config.toml
dataset = "microscope photos of single blood and bone marrow cells"
train_examples = 194171
encoder_arch = "vit"
encoder_norm = "rmsnorm"
encoder_activation = "gelu"
encoder_parallel_block = false
encoder_conv_stem = true
decoder_norm = "layernorm"
decoder_blocks_per_level = 2
residual_init = "none"
optimizer = "soap"
shampoo_beta = 0.95
steps = 13500
Rows from block 5 of the encoder of a small image VQ-VAE, named by matrix and row number. Rows with one number within an expert belong to one neuron, the router's apart. Each number is 128 + 32 x the weight over its row's rms, rounded and kept within 0 to 255. All counts start at 0. Numbers have three digits each. After the name is the row's rms in percent of the matrix's.
Before each expert's rows are labels from the 100 images, of 14976, where the router gives the expert most weight on average: "colour at peak" is the nearest of a few named colours to the mean colour under the peak. Only what is clearly more common there than usual is listed. The data: microscope photos of single blood and bone marrow cells.
# router: router (encoder.blocks.5.mlp.router.weight, 4x192, trained with AdamW), inputs 64-127
# up: expert up (encoder.blocks.5.mlp.up, 4x384x192), inputs 64-127
# down: expert down (encoder.blocks.5.mlp.down, 4x192x384, transposed), outputs 64-127

# expert 3
colour at peak: pink
router.3 109:126065146149097101098164153148082064144150156135128138191149190172121170122146172082084161086118144100120161121112179096117104119071127096135146099172110132036084128180149109118127142126135152
up.9 075:160155122191113150107130108139121131170083167102084125093099174128129120157109165134110113174161120096107109136041138099097125154146237115034192069140143124119118132067120111136137150141134139
down.9 083:053171112130145150150148140078110136111076134133164123149140158087108096121123132131141131098113110097148102122105136178186163112124104174142100199115089117155178090152103116217110171125106158
up.10 109:128124121147132048164137128154139127108160147169164094097137117137114191169122111135153121159060125188141114143095166172122155142126132099135122128124117098113139138154111195169086154150065120
down.10 111:069125065135149158176137238142148134145095137144069136136118126141127132161158147161074142168157080127077112122085147065149067141126137085146146136145159143143090186138177159147155146089087159
up.11 105:139154082146116082074130152064149178125146170143142105132120187163138219145086105113070103150133124125085137111166151072130104107048138139127106147140121078136084123180128071082143113108117132
down.11 112:123128097128139079160086202121174111104089183110145113170122075087106155203088156117159120084189116109077128067079174106061153173093079104125089123160146154117119108123091087119155086096119145
up.12 124:162145105144154131215141142117191203153197124082143124147195143112112126185143140125105070119136131105131141168126129162081128209185084149139102131110122131145152173121165139085092051139088204
down.12 115:088118094125134168129117127140171127171027116135090130141184023118149156081157100105165133091145139083116145111114118104139127144104166104101138186134124087101162118147214107057116184113141110
up.13 095:048110069162101145093144145115102109081102073155173139093158077156147155121140118158107094134168130145150103150139129124121167143125128115127102154152148120166152099144132094143092116102171135
down.13 095:114062136172122061123194166154129173146079142161112115110148129135130136145147160103131123119181090118109142125155098114140119164099140121081155187124130128075118183137143103124069161071097128
up.14 109:101171123068173187075158101164139168079115164134144106142132172123171134142148115115133100166124077124093095107138140053016164052112123101070069114113089103148142111100129147134097129116130148
down.14 113:083042151109114179147115085141177049139143088171078103118137121146106080101082167080110171135112106107135159110128106061023151146093086120219164137085108118134111093093135159082055110122117132
up.15 094:139136164163140086103116147158139101108111113181132118114131138156200109169147198076150192114140094118191113108149089083139131079125102116132093131078227054116149111122119145129054154105134109
down.15 086:145126069169138154100098092072155134171121098134089144108137084067184113161129105119080188144165145133135109145093149034174178122132158095071130174118073104130066131137167068105160090129122095
up.16 093:116150111144179115133142134104132160065123101119062093134132134067109163173133152056069085099109119154061091144146131153194131154169162104137168160141124168106183121097107182116166150142180095
down.16 098:106097127144084190129099211154141146196157162106090152120139115122126137121136172128213081122176160142137119109088137159140152127089155187186078115144068093121114139154165122110044109103143108
up.17 076:175189119153094145107145064126074111133133140123128145117123128103167104102183095113095137075127162131070192067151077095136092169138154155157138154037143095119149094126146123202174136135152137
down.17 087:148091203097111106136112159132147145123049166124109141122139141164070127129153124138093126076085105081148123100114125110127143093126120082124138055090188226098170056118098124155159125137131187
up.18 101:180058131176103190140098176119140145114126084103125116114139110165158105122125105163153122099133151168156118081129143121101117136113116181153150129114110123127115104195065092083092047088146070
down.18 108:105105121150138165155151152086181142108120082121043138128203208154176171089127111131136101075136141091118154187092141163148097151190151095102151059117153147110117131079124150155047156146040120
up.19 120:102163079160090158137112114102117101067158162154156127111159143127132084177107212178146136115106205168144110146126148111204119133122130140119133140167141131113141116048183109193122095136098098
down.19 112:146136139129117140174109152093143168089163116117115161123109169249152107133080050124115104172142153197128144115138113148113113156078150123080163148154136126191146206156121151111141145131112082
up.20 082:095148138134111190069185087166150129108147078128119059139153133164140088128105136119140126173131124070083160073112180167149121087148083077135114158169054099110150080129170079149162142118095167
down.20 086:088162116092157100121108196110165152139159112117160152099141143097085127094123113103133077213169145117162150183102215105039117125110131141198109142165098160069129101140115090108116136141106191
up.21 136:143063040153143108154138126113110105153110167105099107177147083095087229176103094107123102111127067115106190096095143128108129065169088125085120124114150138213155152098137116139153129090145095
down.21 129:058151135129132137122113078121142135146148137181156100146127182112085095137050069197150113096102123140094087144105134130128141070144113120112138074079173155063136083092121140128167163103151146
up.22 106:137163126128139129147162127118157093126194175103069163163091143105117095145123141177145076085164125158144157121130152039147138161159129075138096181136135069176131086126100113114133128089110129
down.22 101:160142111118126093137106076039135141166085085104101126180156090154149112162131040118105109125103149117125104137201110116163106130151127177115098103075159122085174122112139138135087083204100125
up.23 093:109116091104110049132089109082134107049142064122144130162044144119138118140214172135132099126117096149177187155133170130143085141139121057106178167137119127131118148087081188118146177117133147
down.23 105:142164091141104045150122062165105114114157039111117113107126108122169172191121097113107139129143219133159147136140117100152125155155152146171171157157125166185159119134120137086096106222083127
up.24 087:149162110134108039118170148125157120153150195055077108166127138119118130176115123109147121117124110113155056110056166120135115121129120125100135142127089184123146111118105171135041142179119090
down.24 085:046136109100108124103119059109106130153135091124108155139164159057177088153106212096094067102130118170106169088141172153096167121122163143071126146106156180112135111163121124132086135115142153
up.25 079:136152097118142157132129130163104191079125153120084086141196131184034179171165122094127054152134084172157216085078154115086139135174129153172155154130159129155092098134166113128120135117106088
down.25 084:138188111126130082165088173086111067136160092126108140110100143134065136119142093114101085138170157138112121167096127170135107113121087183130115124108208115143090120159135126052153138110112113
up.26 072:158131130099108151164126128144123110103110150122143120095175169101173130137160173160182107206120096146150152123139108102171097107115072149115166181146155084150159200106145092112085056098180180
down.26 074:175151121137112139088150174163140133169129133101189129139119095099145128075137089124125123182125226086109141127117166090124101133130154125161113193085088149120053142203096101205115106089149122
up.27 121:171124105141165132097095062042136153139131145131116096085143156131142110132102154085129050175070158101158201110130148095074125093136161114124115113141084097135090197119099153122187095176116116
down.27 110:107126144145128153122088184083121137171136112122160082136214047160139143157135139138167217154198144140081099140093143131134191130139070128146089104164119122049113088155156096107107123169127151
up.28 129:125131126141153137110150117096072157134146218160118143100141134146078158127174131156123134131146144135141121176137126124080160099083205109243120136149156140136131094135105174108130032104104088
down.28 121:143142136068108073145137159111136121186063099112146106129101130183090099123090127102112095046094163072144163141109137115153148135044130115108145148098053107150132108148126095108153161150145192
up.29 102:156134100180139188204130139150140082119132148129101102129156113102114123147108059163115168129173130153170124120123173122131127084078093126148114084073134157085147156185062176163118157089059102
down.29 113:114083145116135147173103105136150093118085139131135148124137164102123149155093087165132160168085131134142152140135164158089091130118124095107162128112144175128138116100094109143077095186142124
up.30 075:174117150130164121111136125181134132175141239121097127132137078089126199130122188175120124096137117161112125130129144075169058167103100112141172167142090119136158080132150110110171120145136148
down.30 081:146097158140145146134124059128138138129068102103195096118107183163111122153044121157146164204144061151169105137135144146163129131173131150178074154111120193105145070120116109092091090144104150
up.31 148:084097142151138129144109167132112107138096180204087176105138162077132125110176155186196143084140095122114095135156100179135157131138179125094105146114131109215171233132087119084172100083150111
down.31 128:074189132167156156154129078118104122103128125122156128120067111149125099092116039155151153170110201146124097145062157154149153156185087122116137181061053167170088101089078213133064146137125137

# expert 1
colour at peak: grey
router.1 096:147113164189101104166082128132115183134125116131177160107170152131087161117163139140113182144108096154085153083097150096143121178125128117166125061180129064099171152107167065170188159126152168
up.9 099:035145117091128135065122161095113097124140112252139155104101127200133151082121124130141158143182086103159101093131156089095159081137180074126156163133132086119142152121127102149128129149204145
down.9 091:045108163105156149167109097146123155113171123150068118110208170142162127105156131146099188116140090153136118131097092106128165150109105128104164104112100143120170134101179144091154159119104096
up.10 123:141149167141104129159133137126168125189149135080104122028156129183148113086096114087082183177114112125127090196152121152108129132123086126123166176111171140157150147134173065093105131162116161
down.10 116:120095115122082144165144084158116126135104088132172124115149046188106119121182137164086096118073166154175126056122027189135139125104164082135173107110101134164058078166113155168120145098159119
up.11 126:153143101137128071163194118100085188112101148126168151126086087163125156174165115145178140134115143134081101145124138159150128090137123061142182145121139137153145126159153081109156201184118177
down.11 118:202101166140120101097121120164179167138106151103052144101054174108092093121138197136120183093162104102132079122108098119082134111101120192142140167120061137128131116182105107175129068121146171
up.12 098:135122063132137117105102141103156129168146104110137129089122131144133150142108137167127132162208128098089049121134172132181151192114146105111086149072234111127120098104115117142103070111142127
down.12 117:159139057122125087172108145156115124111068177089074116158118119102115111129132130099105158113123183148114121227096141139178062145161160124100152147127109165098129157118141146130056089167093119
up.13 127:103049124134117141115177107107165131133153109134154184124208124159126175082136080123070115124125124159102135116098148105160097120167099127128104130127150146121111124183096087081133061127115136
down.13 130:194182129134116129113112178147129123136096160140099132118078139179083107108155160170123115144116213140111119104102149141123124093137164130096110138172146139000119091209155093090115164160139134
up.14 109:121141156134170105056107144104152119073114087174079200056140126195129133099139142125189135169168115158176162141101112073162130132118162084122122121134187131087106110045140142121213130138121097
down.14 112:124131092116135157125077091122117126096111164125072162116133117053151111117128094109101171072140120095133108197141046139116067128057057119111126114159153106151144141092128092098094079165059137
up.15 108:137134182108092224108151092148108144089134076111110169182192113135104147087132174193150150142133149128118146122182136101149136116155094147089141150161103113176114203208111109117108110119106050
down.15 097:123100094125097190121121138152127132117117112138083135130136173139116139111155127118149097140145061100150141133084113139117130107032116136188147159143095131166132140192107139112188117138142131
up.16 091:030120087153149159134154147097082120136103137125175193138086178095118136127149161157117125180159140122145097138126156182169130180106145126123128097173103129071194067124120146035150092139104112
down.16 090:134145095137102128158164116087159130098170123110110155109151163136166062145099084125134071119112105131130151124084142189106059126116124145131077157192158080130145131127151145073152088164090150
up.17 108:182149158156140098137125132136164163108195111101095130062150088073080083167072085117123161085157102103132111180098115198121158067102088134126104168149087168176103047179149087143116140111111125
down.17 106:117126167183119149086163062099117106082134147137087142108187157160082156187097188106124105057094128118109149089149133154132107120111099132142091090126081134081121142222122063149146130154158086
up.18 099:132101082141153110121130082163106136116068131078172146125121131152084029117102101198052151078086157138101096161112104133128149154191134124128054166124093161100184121090115117133141143131133095
down.18 107:138152103159128136115138104126141163179194141127121144124122025134092160138180162146162123172119110137141162044163097133158109151103090150100123136153106130136151116178113148174093117182121132
up.19 091:102169149156137114090137101124109148157149122123137082152222119151114126157089095133142096130129145064154141112095105146126111148134136121115094134132105190146102107157142142118097189170200130
down.19 092:162113156149149130108141104160173112154168138114113140144128139135092096114090128104120121059094080135128129113107106103124139149096111128134135117137150124146113115174126147166133114090185089
up.20 099:138083126092108222141118123110153129085171180110145116130074110098081106102163124150159107154141151158134108137172133152111130140127075104186112094143180101130149035074098202105179150123097144
down.20 111:154116102129126121199153143089129094149135115123122134137084113168071123104114073140157132155138103148110138161118115130110141125105156113153100181109192205138130119110116130120124152188090091
up.21 109:071189129106138113051096139145142144159130116112111139079079138057131106128110092075102105211165118117104192122144100148180113112107112118098147170125133156131140148104147038142075110166119151
down.21 115:151129123125115108132132121159132111125179145135113130127129138153194152118150142138074162123142144110159130106098143171074140131028130147123130093129091158173166204211099087186110124123080108
up.22 067:060165144174132166155162040141104095073132127108071101101145127081116120104151139139126120162159146124140130097123137072096159175154139129121103102101132082106196106133111182133127117107145085
down.22 066:176157144133135160142128156115128132130156107127156097153157123146216128180066117139110147143145122114135106100164188086112174118165108123111095164166092151115150151153094131066079119182049105
up.23 081:070149147120131207184117145157132117128146159054101098124136115117153112092109161130131084120131126120115181142126089104123148147099131108131152116112132120117170134083157129194109153154079118
down.23 079:113092139138103084164127109084130143157155127130184137136092145158199107107145119134176141145093195093168140140120129111076120159046161089184093150152100162180126183122079130153097147114092144
up.24 121:124129197108127125094078192107149061140119115136160168182118117168161095095130121109107100103132132104125130185141151113149134123058167213130124145174086139134157127107120120134134090109160112
down.24 101:152074144149121062184115150160134107131068156168138138110168129155145146136109165154111152197169124136143154173043113184133109157195116130218123123127153157188113095114135142126097114052154183
up.25 109:090209116088134133143125117129148098132111136046103094090168136123103084126107112119121119136103103085144092104096060152133128128125108114173165123162135148065114140126145109118094161109104152
down.25 102:105084159148103111121124073128102113117093077096069106149136185144149115095114158142135152131149191162118128071130180080125130135153157108159072143100155096134086139177133138165104103127121129
up.26 094:148115137151138122132141109164143113117147114140162145078124149072144154094115103118127103141143186162136146153138119134139114114122090103120111084162127114145134095143115055195116151156138146
down.26 090:137169114138131158144126146115150104116157178185128144144113097156163119120085160142136138168186154115105128121192136126156163136121145167090078139091140079134105170120158115146156143163144122
up.27 079:171140143119090149096089131185165131126094087194160110105100134136111154124167117169153142200113131121145123108143091088107088124115057132187158122152140148130158114139151054118097154118090142
down.27 071:156128124140108112199128115128124131119154134108217151122123088133091179170199189159227113112087150160105120128147162096151159134094118117184204113089082176134158161097099092144157169073093155
up.28 144:141081167088104133139063118074040147147103203161105128095181139097127098106149148107127100148061119117180110110111102148218123152123104131131126133163147080118149176160125182123124127146136035
down.28 132:064120149133119159141124140178121121140068142134091137123096085078131167129150075148155128132086222132102142139129158149108065123128092146132110145090102128113138120110111141027030085113179160
up.29 081:138133145164126084137128125155243120134150120081147100114137104127138163120109112150113044155137180188109089125129091084141105090181099146133153146142148134144165153143121100118110163144097167
down.29 084:171103117156105116128149255118146131112169106150128091134135210147161098148104116081154099089137110117141116056177183120084146135166149119104123116153106159095133100152114134096109151074026092
up.30 088:134105167075119183143189094159090152121194117102172118125133140112103202091131136143079122117119176136199219101149155112171116157138134081121063111129056132084172156088099087120118095164111102
down.30 085:185101114122115132072139072128113133141191121151140152124127173071139172151140151125107077139100147150141111072108109117023138142134112138152077152188096143170105178144127089096168131157101055
up.31 075:091146197139144167112163147133183184104207110086142082163210178147175124122201168113132120154176123145087111146124115163068153106140148194113100141118113110133155110132157109093126101159121088
down.31 071:133148111123140184068109079113147148152002113137125151124094134138097132145102173113111135092070055158153123122060111121141068122172127108180154187169123202166129123232128153103144148126099139

# expert 0
colour at peak: brown
router.0 100:193143139144140151146089111151167156126102129154111095071116077098111077135148104173147153119098123113129111140092081127159088124101121115152173118159119155207111109123126167122091116096118118
up.9 104:170136158177109111127135125088155107128058178123126095096154172141097135129109130086093157159130120187085132112159121094041125140129109152167184104122092144144172142135095081102085173154092121
down.9 096:134122158115103147147146129102133122116122085146147122129103080117125128122085074094165144090084122139089125116151099099227175136155102141108069132109068119106125065157152096136143161153153133
up.10 108:176051133076127122130129067136118103150087101050160145036109123110100119152137133159184081135122118111151089076170136146156109088133164132145102153160107111069143128149126128064096138113095172
down.10 098:110100108098112048132103114167101163147214113078111111132115111151122068124089124162142101094108103165144130176059117136140125135116116066123087190164126143109149153148170111126160119110207148
up.11 103:149151188092150104099153098144136129141128080108135131131123118062114113132116098153100121173132097131128187079136123091184150097127113119137134133117092198087129128142045102135132118131129192
down.11 099:145128097153161146180117125133136124127237151115123159123135095116141144079172161112120085093137128133148106105110114161092126138095128116144087096114135159122121125045148110167069113126214142
up.12 109:134131098144129135117186102126102107158120108144151096094182088140134054104124080110134131143129124176107152205118132124122152147111129120104148139137116139126123130065156153158136065110128170
down.12 116:155089145119126120079146106128108131138164108135142136135097125127101117175167158127141161072128151111106126124118140122188165116060140142028120133163137155125158112093069108137082072123198139
up.13 066:136076170150122129140146121131124140141147136110092120162153118074121184096106127186140132134119141105067095137119154113111193121149170175151134098147102149108077108162154086085152099200102119
down.13 073:173159125132100177155121088099115191159167116122146148134139130094203139120133147131111109131133136114119123137120132132143115138113158058146115187116103077137139131187146146139146203067150130
up.14 111:101089146158143143112188106036147156161177093148175121082111179154105120157114133141136091046119111144092154163160083145125141140161141156152191158153169123129132113090092165182163094142144105
down.14 113:148186108111112205143100240188101194135108113136109119129138113115077099071132074150108096158118126167079137145124132159145187128193095092138146137095151150121132137158086114094184168122144090
up.15 130:125148114155125170162159131140179137179118172110123099165131130071106120135102087104119105082084143119106125114166155152183146045181063115113082131134148123070144091111183158154145137163171174
down.15 115:116142126120129125113103114118124102128161142136117143101132073123123174100184155140148152141122136119111165097129191138111116144135155096123161112158159105149157160099126144165088151147067154
up.16 106:135090124061132163118142190163097168133164144150092175148103133157148115103120164132121236160130172125144109087121112141130101189143146150126198068154110124103122125098176082107155176116105139
down.16 107:085153112113147103056110116149120091159136111125106115150085129166110112162128125094164141138142097137131146144131115176139143098113146105116101110089111052134118168090128133115062197109091134
up.17 144:175113128166134017133107132118174110101109137124145170159117185168140189057105119176083127093145141097158115148147126125083157165130201147135161113074111125137128123114114227120218092164165144
down.17 133:119104139147153108158108128128122150106107130120101126127151099058100153115096127134139156130143126159143094082097134098071089117138106145146088186147151143150143031154083147122139090164177149
up.18 078:099091076176172121145152111129176173101147151095145182077171099134149179128092163097119111191151173125104148158118163126179145133056108100072125154090142163160164107106119101152116170150203174
down.18 089:076124091134104147077115172099149141156096113128118131132112170091132122139209091136148172123115168116154106158130072165132151143238116091110175096125114143118122129156121182118126178126102172
up.19 087:102142133121140162189111089144112120129133123087096092083132072152165164158175135102116126161162203159120139121115093108180131115112143129080115096128118137079131147136074102154129151168147149
down.19 097:161135143135128134122173125146134158111156156137220126168175175123157171127157149116132081167177136128133091151123141137121132165165120100091166133140128136081153158125109142229085137119112113
up.20 108:175158140107150141140152158219068164129147080151177170115126176134086091189129075121134149092152074142143093100151121102086159114148123124093083122101118108098135129160197176176128096167156087
down.20 103:088125163096095164134191076142124087107133126111109119108128112086129151169156145104202197122084143108129134135163121126162152148092155161130140156164143220139091133112135099127112150077156154
up.21 094:122097153061095147066124100139179167089084149032079170157166140143173125089125133145153120106131124108135132090128154136111115092117118124132078118141101112102117121114155123164142134163150122
down.21 087:163135152162121092110147203114135137117170134119139143135036130147147118187074152144139144142096143087147090163110126095096168129119157106092111188049084085062147170181152134142089096120129120
up.22 074:122097140126140186146093057113129121119209131163123118088181131110114106168153080110168186149146167124133163120136108128131096125128148111116186124078143160178148100144113146111103122105121117
down.22 073:176119124135124122107132119130133141122130125147136132138074066116193124122122188119130083148076088071159123056120157105218171160067190181106137196157148140128139198170104103156119119193116140
up.23 086:187124057148163133133153132123101147130141148148147118136095118108164098187088146142065131127167124161152126124168148128127122079165232169159049130126125113132133108131091114099100168102144164
down.23 091:090138126113142164119095156140112126110124130144106123165144161156142172080099073118159140174105194137088136192101158172110114112162107100178125105174159150118078153092167137097119075125101141
up.24 103:139101145082147064126136184143187141143143095136054168122111145129138103105100143117139157099124130158090195104081162159102159124109130116111096180164128092136123133093147107108130131091144124
down.24 104:114155130135142153097142114143158098067083162151106134135128153123120106155059087087155097077088149103108137208140133121121064130099174161093087174091204144125102074113150154148076127190089127
up.25 068:125103120114126111108145166118077146087045124095157154135082139137097096157185137180117108119132118135098108185140156066128148127066102102096098133162133120126130102120148072162129114117099021
down.25 072:155144141091101101099100091118080236105154084143122102087118144101141094147108119121122129129198142140142135095120147202121143132124131122115127101120162114119105079110123122156157115090086128
up.26 146:231179133112098181118144142175072116144118145151148175101126102078137137092120117125157152123084149110138108162129158106146134129117124123136211169137097123065156151101203139167120120138155136
down.26 133:048152160158139134143114132152180117104165122101101129118118115149145140071135102126105113116152159102127105134120156162137112099144058117164067108173181078170162171147094162145187117117113097
up.27 109:158143125102100153102111192120146112150146058143158103200129142072097158127135135159159158152131202104127111184176142101171147177080143096211165140142097106115109155185125093131136118135120136
down.27 112:096169068105122164107140170127131150123112073120117131118130147154147113109143107144113196176170178139059098183151133117161076130140109136166053065114147151174131101207170111103175123093089129
up.28 097:091107086097145131099160129135143128141148142134113107088143129104111158126111143124175095135135128168136127167123157140139132133172111081086122143136089121053202173121170129173094147091223107
down.28 099:103115102094119118101126198104107120149105092148136130146140096138106128126132115108179088201091173085173127152123115147144101158129116067190135088165103156137134112064141150084153134124117134
up.29 108:138190160072101203093103081143090107139143191103139144105188184122131091160190127118147070118158101139139127162118169104109138125075117105083127158145132095098174104105102116079140085140150093
down.29 105:058194120152115154126135109118116188116111146159114128167100076148152124180132062183143140111094117165080154107160130158181136152148169131132213119160096045027111171069094154128135155158164125
up.30 101:141108111154113118146086122134138130098228090141100155170100138207094107095118123147079133145121140125160115050141087083063151146173111153129125187135128117128099152139126102120122117147089125
down.30 103:150166151130142116111143113070146137076127176164110117158079179106140114165162085100113102087102102127154110133161169102119042124122180162119125133117103118121131144137089087137156088112115108
up.31 079:157127177112148193089120133154122115136178129126099126131201147066128188158137174173127101104152125148066139093130110132121169111153125146059136135112146146111159134152112058076086109123139160
down.31 096:198169073096131099132150174089143108129165092120094153148085083145116126165120057109095100139128194112094161154166161118087071116119103176149152124167094114065089129066141179102149096103094104

# expert 2
colour at peak: purple
router.2 094:147157139091153143096150156114052070162123132202089153145107140114152190123130115154064124083084144087156186181150105116096127138094136167159079116164133071118105081089131099090098210114071122
up.9 095:124110084128109122091095139173120147159157159117069085106180134074137106084143077127112123233130120156151155092143163108095147100146174115126107179161116152097143068168096131120147096093165109
down.9 101:119097133120152063078131085135110134136134125102144130124169063113108090124143104135140116092142116123156129164075131183141142135067151089077135139158063161082066105154138101081068121145135139
up.10 084:162177105050150141139122145098151104093134115120106146089119167107132075097112090053127114151131135058061142130122174113119142096145145116111188137166120085137148124157119140145168200174174116
down.10 092:143176129165111162021142096132139079092121134125090138137123157073143140164121094127071125147140046181133085141176107153171108136114099144052072118122125190122117176100162132210135147113184081
up.11 103:121136174161155133218125106149151157046180162106126142138073072148109153125127142109177137166123082108090127227140175098189126139121108154116200154078149094148114131138124156132158073160142099
down.11 098:154160142161128133109156149099130162131189174123200130106105203181069065137086062130054167131100140178116138145125118116112140116100132142129127136132129184036136208141128130110140170147098099
up.12 091:085124110193169089183148105130142149104105101120093165143167154101112107155123156151135101128150189128067119145100041112114153173144112150155118132089162125117119134123098195122128099113098122
down.12 111:167125148120134119210093164145127140141132100164104114107069079121108113132142018138136109175141176118116121100143160130100098126123140086151148102134126120194125162142142092152071137193213134
up.13 105:135229130184136116171122131128192127135075069139120140192161204107155080113153089130111107095139075131126137155101168143091058128120104099114122140111102149108175055115074098078104114147146086
down.13 098:134147104147151119099150112102124146107142122133141127097091093200100139127083177108144121136082161170128136119113100130078122124113118153111078130121126117153120182185112141153126102095141115
up.14 090:113087105075141115101102120136100122110130119134195137219123136213132115100196195101184122141120140160143142089108130102131169128171141192109150110152135084100116046116143169104119112116111087
down.14 093:125131115111156152078106160180124126090109138153089146153120123100125160138088160127101114092131168140138096139128128137121123118119154084139124128114103187114104136086106115120069164156219166
up.15 078:102177063126117131098160151178174126111110178024092139097135187086136075092142161082134139117141124155149125159184153210099149144118134107107150117129078094142098120134135130132122117141108101
down.15 084:098140155097125099147128098077120100079119081168150115110093126124143160141100087166177151122143156148106128110147120095114174154073119130144117155035138128110150146167173112161117130115175086
up.16 101:032125192143156209176119138103075106127087137102136091139195219122127190111113184106157125135177195145121090119077064143166118118169094104122149144162091129115201038145110139125078160149178100
down.16 102:203158129128153159150117127163122165092106181145091130143125142111139098109142153119131128137155114142105133049103137119169132158125138189161139145114142146208152137093119127129156041087173120
up.17 091:174172120130161131105150150130147158128182133047185099119073102113122129176100121167176113106224083137177166101091105148153091151097175172146092133111104192137083135105132120153107137149124126
down.17 095:146111080117132063154138173111113116168112190146126100136113092191143149103133174111103128159094154152130118066164096081128101145138130115062127148132082108128140107143138191139157099131073159
up.18 113:180097142142114069169158121122110147054118129091192176072135159189129135099155117153175187130061141118105159116142166112148170147127131097117183107173118157125150156137119161175162162151154105
down.18 102:091179151142122126099143149152086165059154126185139095099129158177086081106141102152123129103165073124148127118076145175100150134147114079128177142144087126111069055141163101136153122134140086
up.19 085:178115142121128221112115112098103146132173167122134117153175137121081113149168107121080068112091168076117255139152192148085159143152090129116126143122126115109129141144087108128087117130073138
down.19 099:120129177147089105183103053118146129121134099131175124118182182146114158097094036110127157174126035107132119119143111123179210116120078130114145110124116087146124068126134129135134107112142122
up.20 091:228127156127164158150104144149162138160126161110162112065176102079144170083172062141145116153133108071106129088103125115192103100157144176075152148111116100140071145132140159093117095146174215
down.20 114:098126143124098116133119166154112167079129142127062112144107103194137108125171131104102089162115137138096105090100168120102122147150097124141134136086134110108127157170137119173160135121109140
up.21 130:125106118080119068168122088157157153066102145145141131183153115097144148148127129137143118160121131120080097103076155147106109137166082091120118128067133164103161154170167072080180116114151089
down.21 114:091157142105111161134121174107104140143127073111161141135162103107171115083082137168076153095137125113149129096226104132117162150119152086171105058168197128112114050159118128187101171131125069
up.22 103:130107136109132064143172126148129175098142080116148113093123130130112153124169112164150106166122110064167109098111121132092111135219105138101120126120154130116179116139151108157137154166164069
down.22 109:100134075152164182154094140129097153058126145126116170116098087160110117129143122118102171110120099160168134152122169120096109143122074125120091099157147212090096108092072111131118158215078111
up.23 088:129108186115121138128144073118126169163177168145122090134122095165110125162091151120129166086158096174117107139080133134180112106118103120119128159170076195069132142145094138138109096122131102
down.23 087:062173143168065128085129200186079160146120202121128109161108134128185071105139102116126177129052131148153141105108127147144197132154141093153147189107129196152125114102097133159173056148126140
up.24 082:136146136178160156166126089137144109142134114092131102144121106127109102079152155148143127107131146142103057159084140126166140152110183134094143146062091148160101145123131126155136072137182045
down.24 088:131150116130118064175067099142125179103138146137148119086100192139148145155147107122155056170072084137149132094115103109137101110084158225135215068144138141042147145093102144133121135091092142
up.25 097:105125097124142097176148133148133087105136120103116132184085101084091171105116127110087196085072110136170171179157132139077121081120176123118134152149085100147065094097172191138078168117173067
down.25 092:066132132155116144140129093120123065164152154133119127107109191168120073126087179147152103167119193162114145102150094138113167113134144137146125114102129119091164195148114118135077126133150163
up.26 089:120094135103108181147186101098162196096121110132147084122139135158164172132124134182205117159118128141124196141056193152109138148091113130165103168165146103133078129111082077165125129119120124
down.26 095:155099143105088111050087086119191109145152111138133119091139144168113141145087089085022145097151139109131145161118128092204105125101130104125114159119123100147122121104093125130181106162139135
up.27 092:124135105146122181136171107141122147159142139147148079127162133050153131109157135100118134113100130092086133096110171040127187078087096124128094141084120140211097092156163160124100153066107138
down.27 101:140120132127151163162138147149107123113179128097138092144119170081164172165119152161185077140154102104210138155152132166178162091132144140097122184095167171170102123180113163048122140163113142
up.28 093:130155116147144181095077128089176136069127096085076075100124078198141141121126146091119191126165164188104099172088133133099155160196129107091139162173168089141148194173140131144146190139154121
down.28 099:098046154165103081195099133148141083138168092121192164136037142111153134133104109104155140181128126139154095162112088079095138126052128152063101143146085177128106166109165109159139097119143192
up.29 100:117135173095092082130143115130119125095165114144115100156133137065130120104112145187163182068112130158160153140092136091074128128142138134150116177158151119160090136141139103149136130164171152
down.29 112:154140141104116131109065149095069128160172158125099131112064114143136115158084096148114132113158144148073122071125099128196143154113107159077156129095191144207111119136077100168139101110125165
up.30 075:170081087141075159158065105159083137153099133166127099118122075154110187098142118080108151147122114093096125124109157139115095102159103131148115120066123090128137130083127127145109142107129114
down.30 087:025114114146154147153092137135104138073114090102084094108185186108135178106096195158157043149105148131126160129159165133137124142117130150093134075128135111116170142094154051148077088118151195
up.31 082:169087160123125175103166133093118125150146205119162087125152209091136157163168141143131106122141105107150185124135105132138088079108140086118139149143198124138125146164095166195117140103145163
down.31 087:159192161108094064136145110120122130125085122089170114140149108121177190146117151166184136224076151133146135148153134181058109136119103122107078166088113131228106114195135152132148135133171175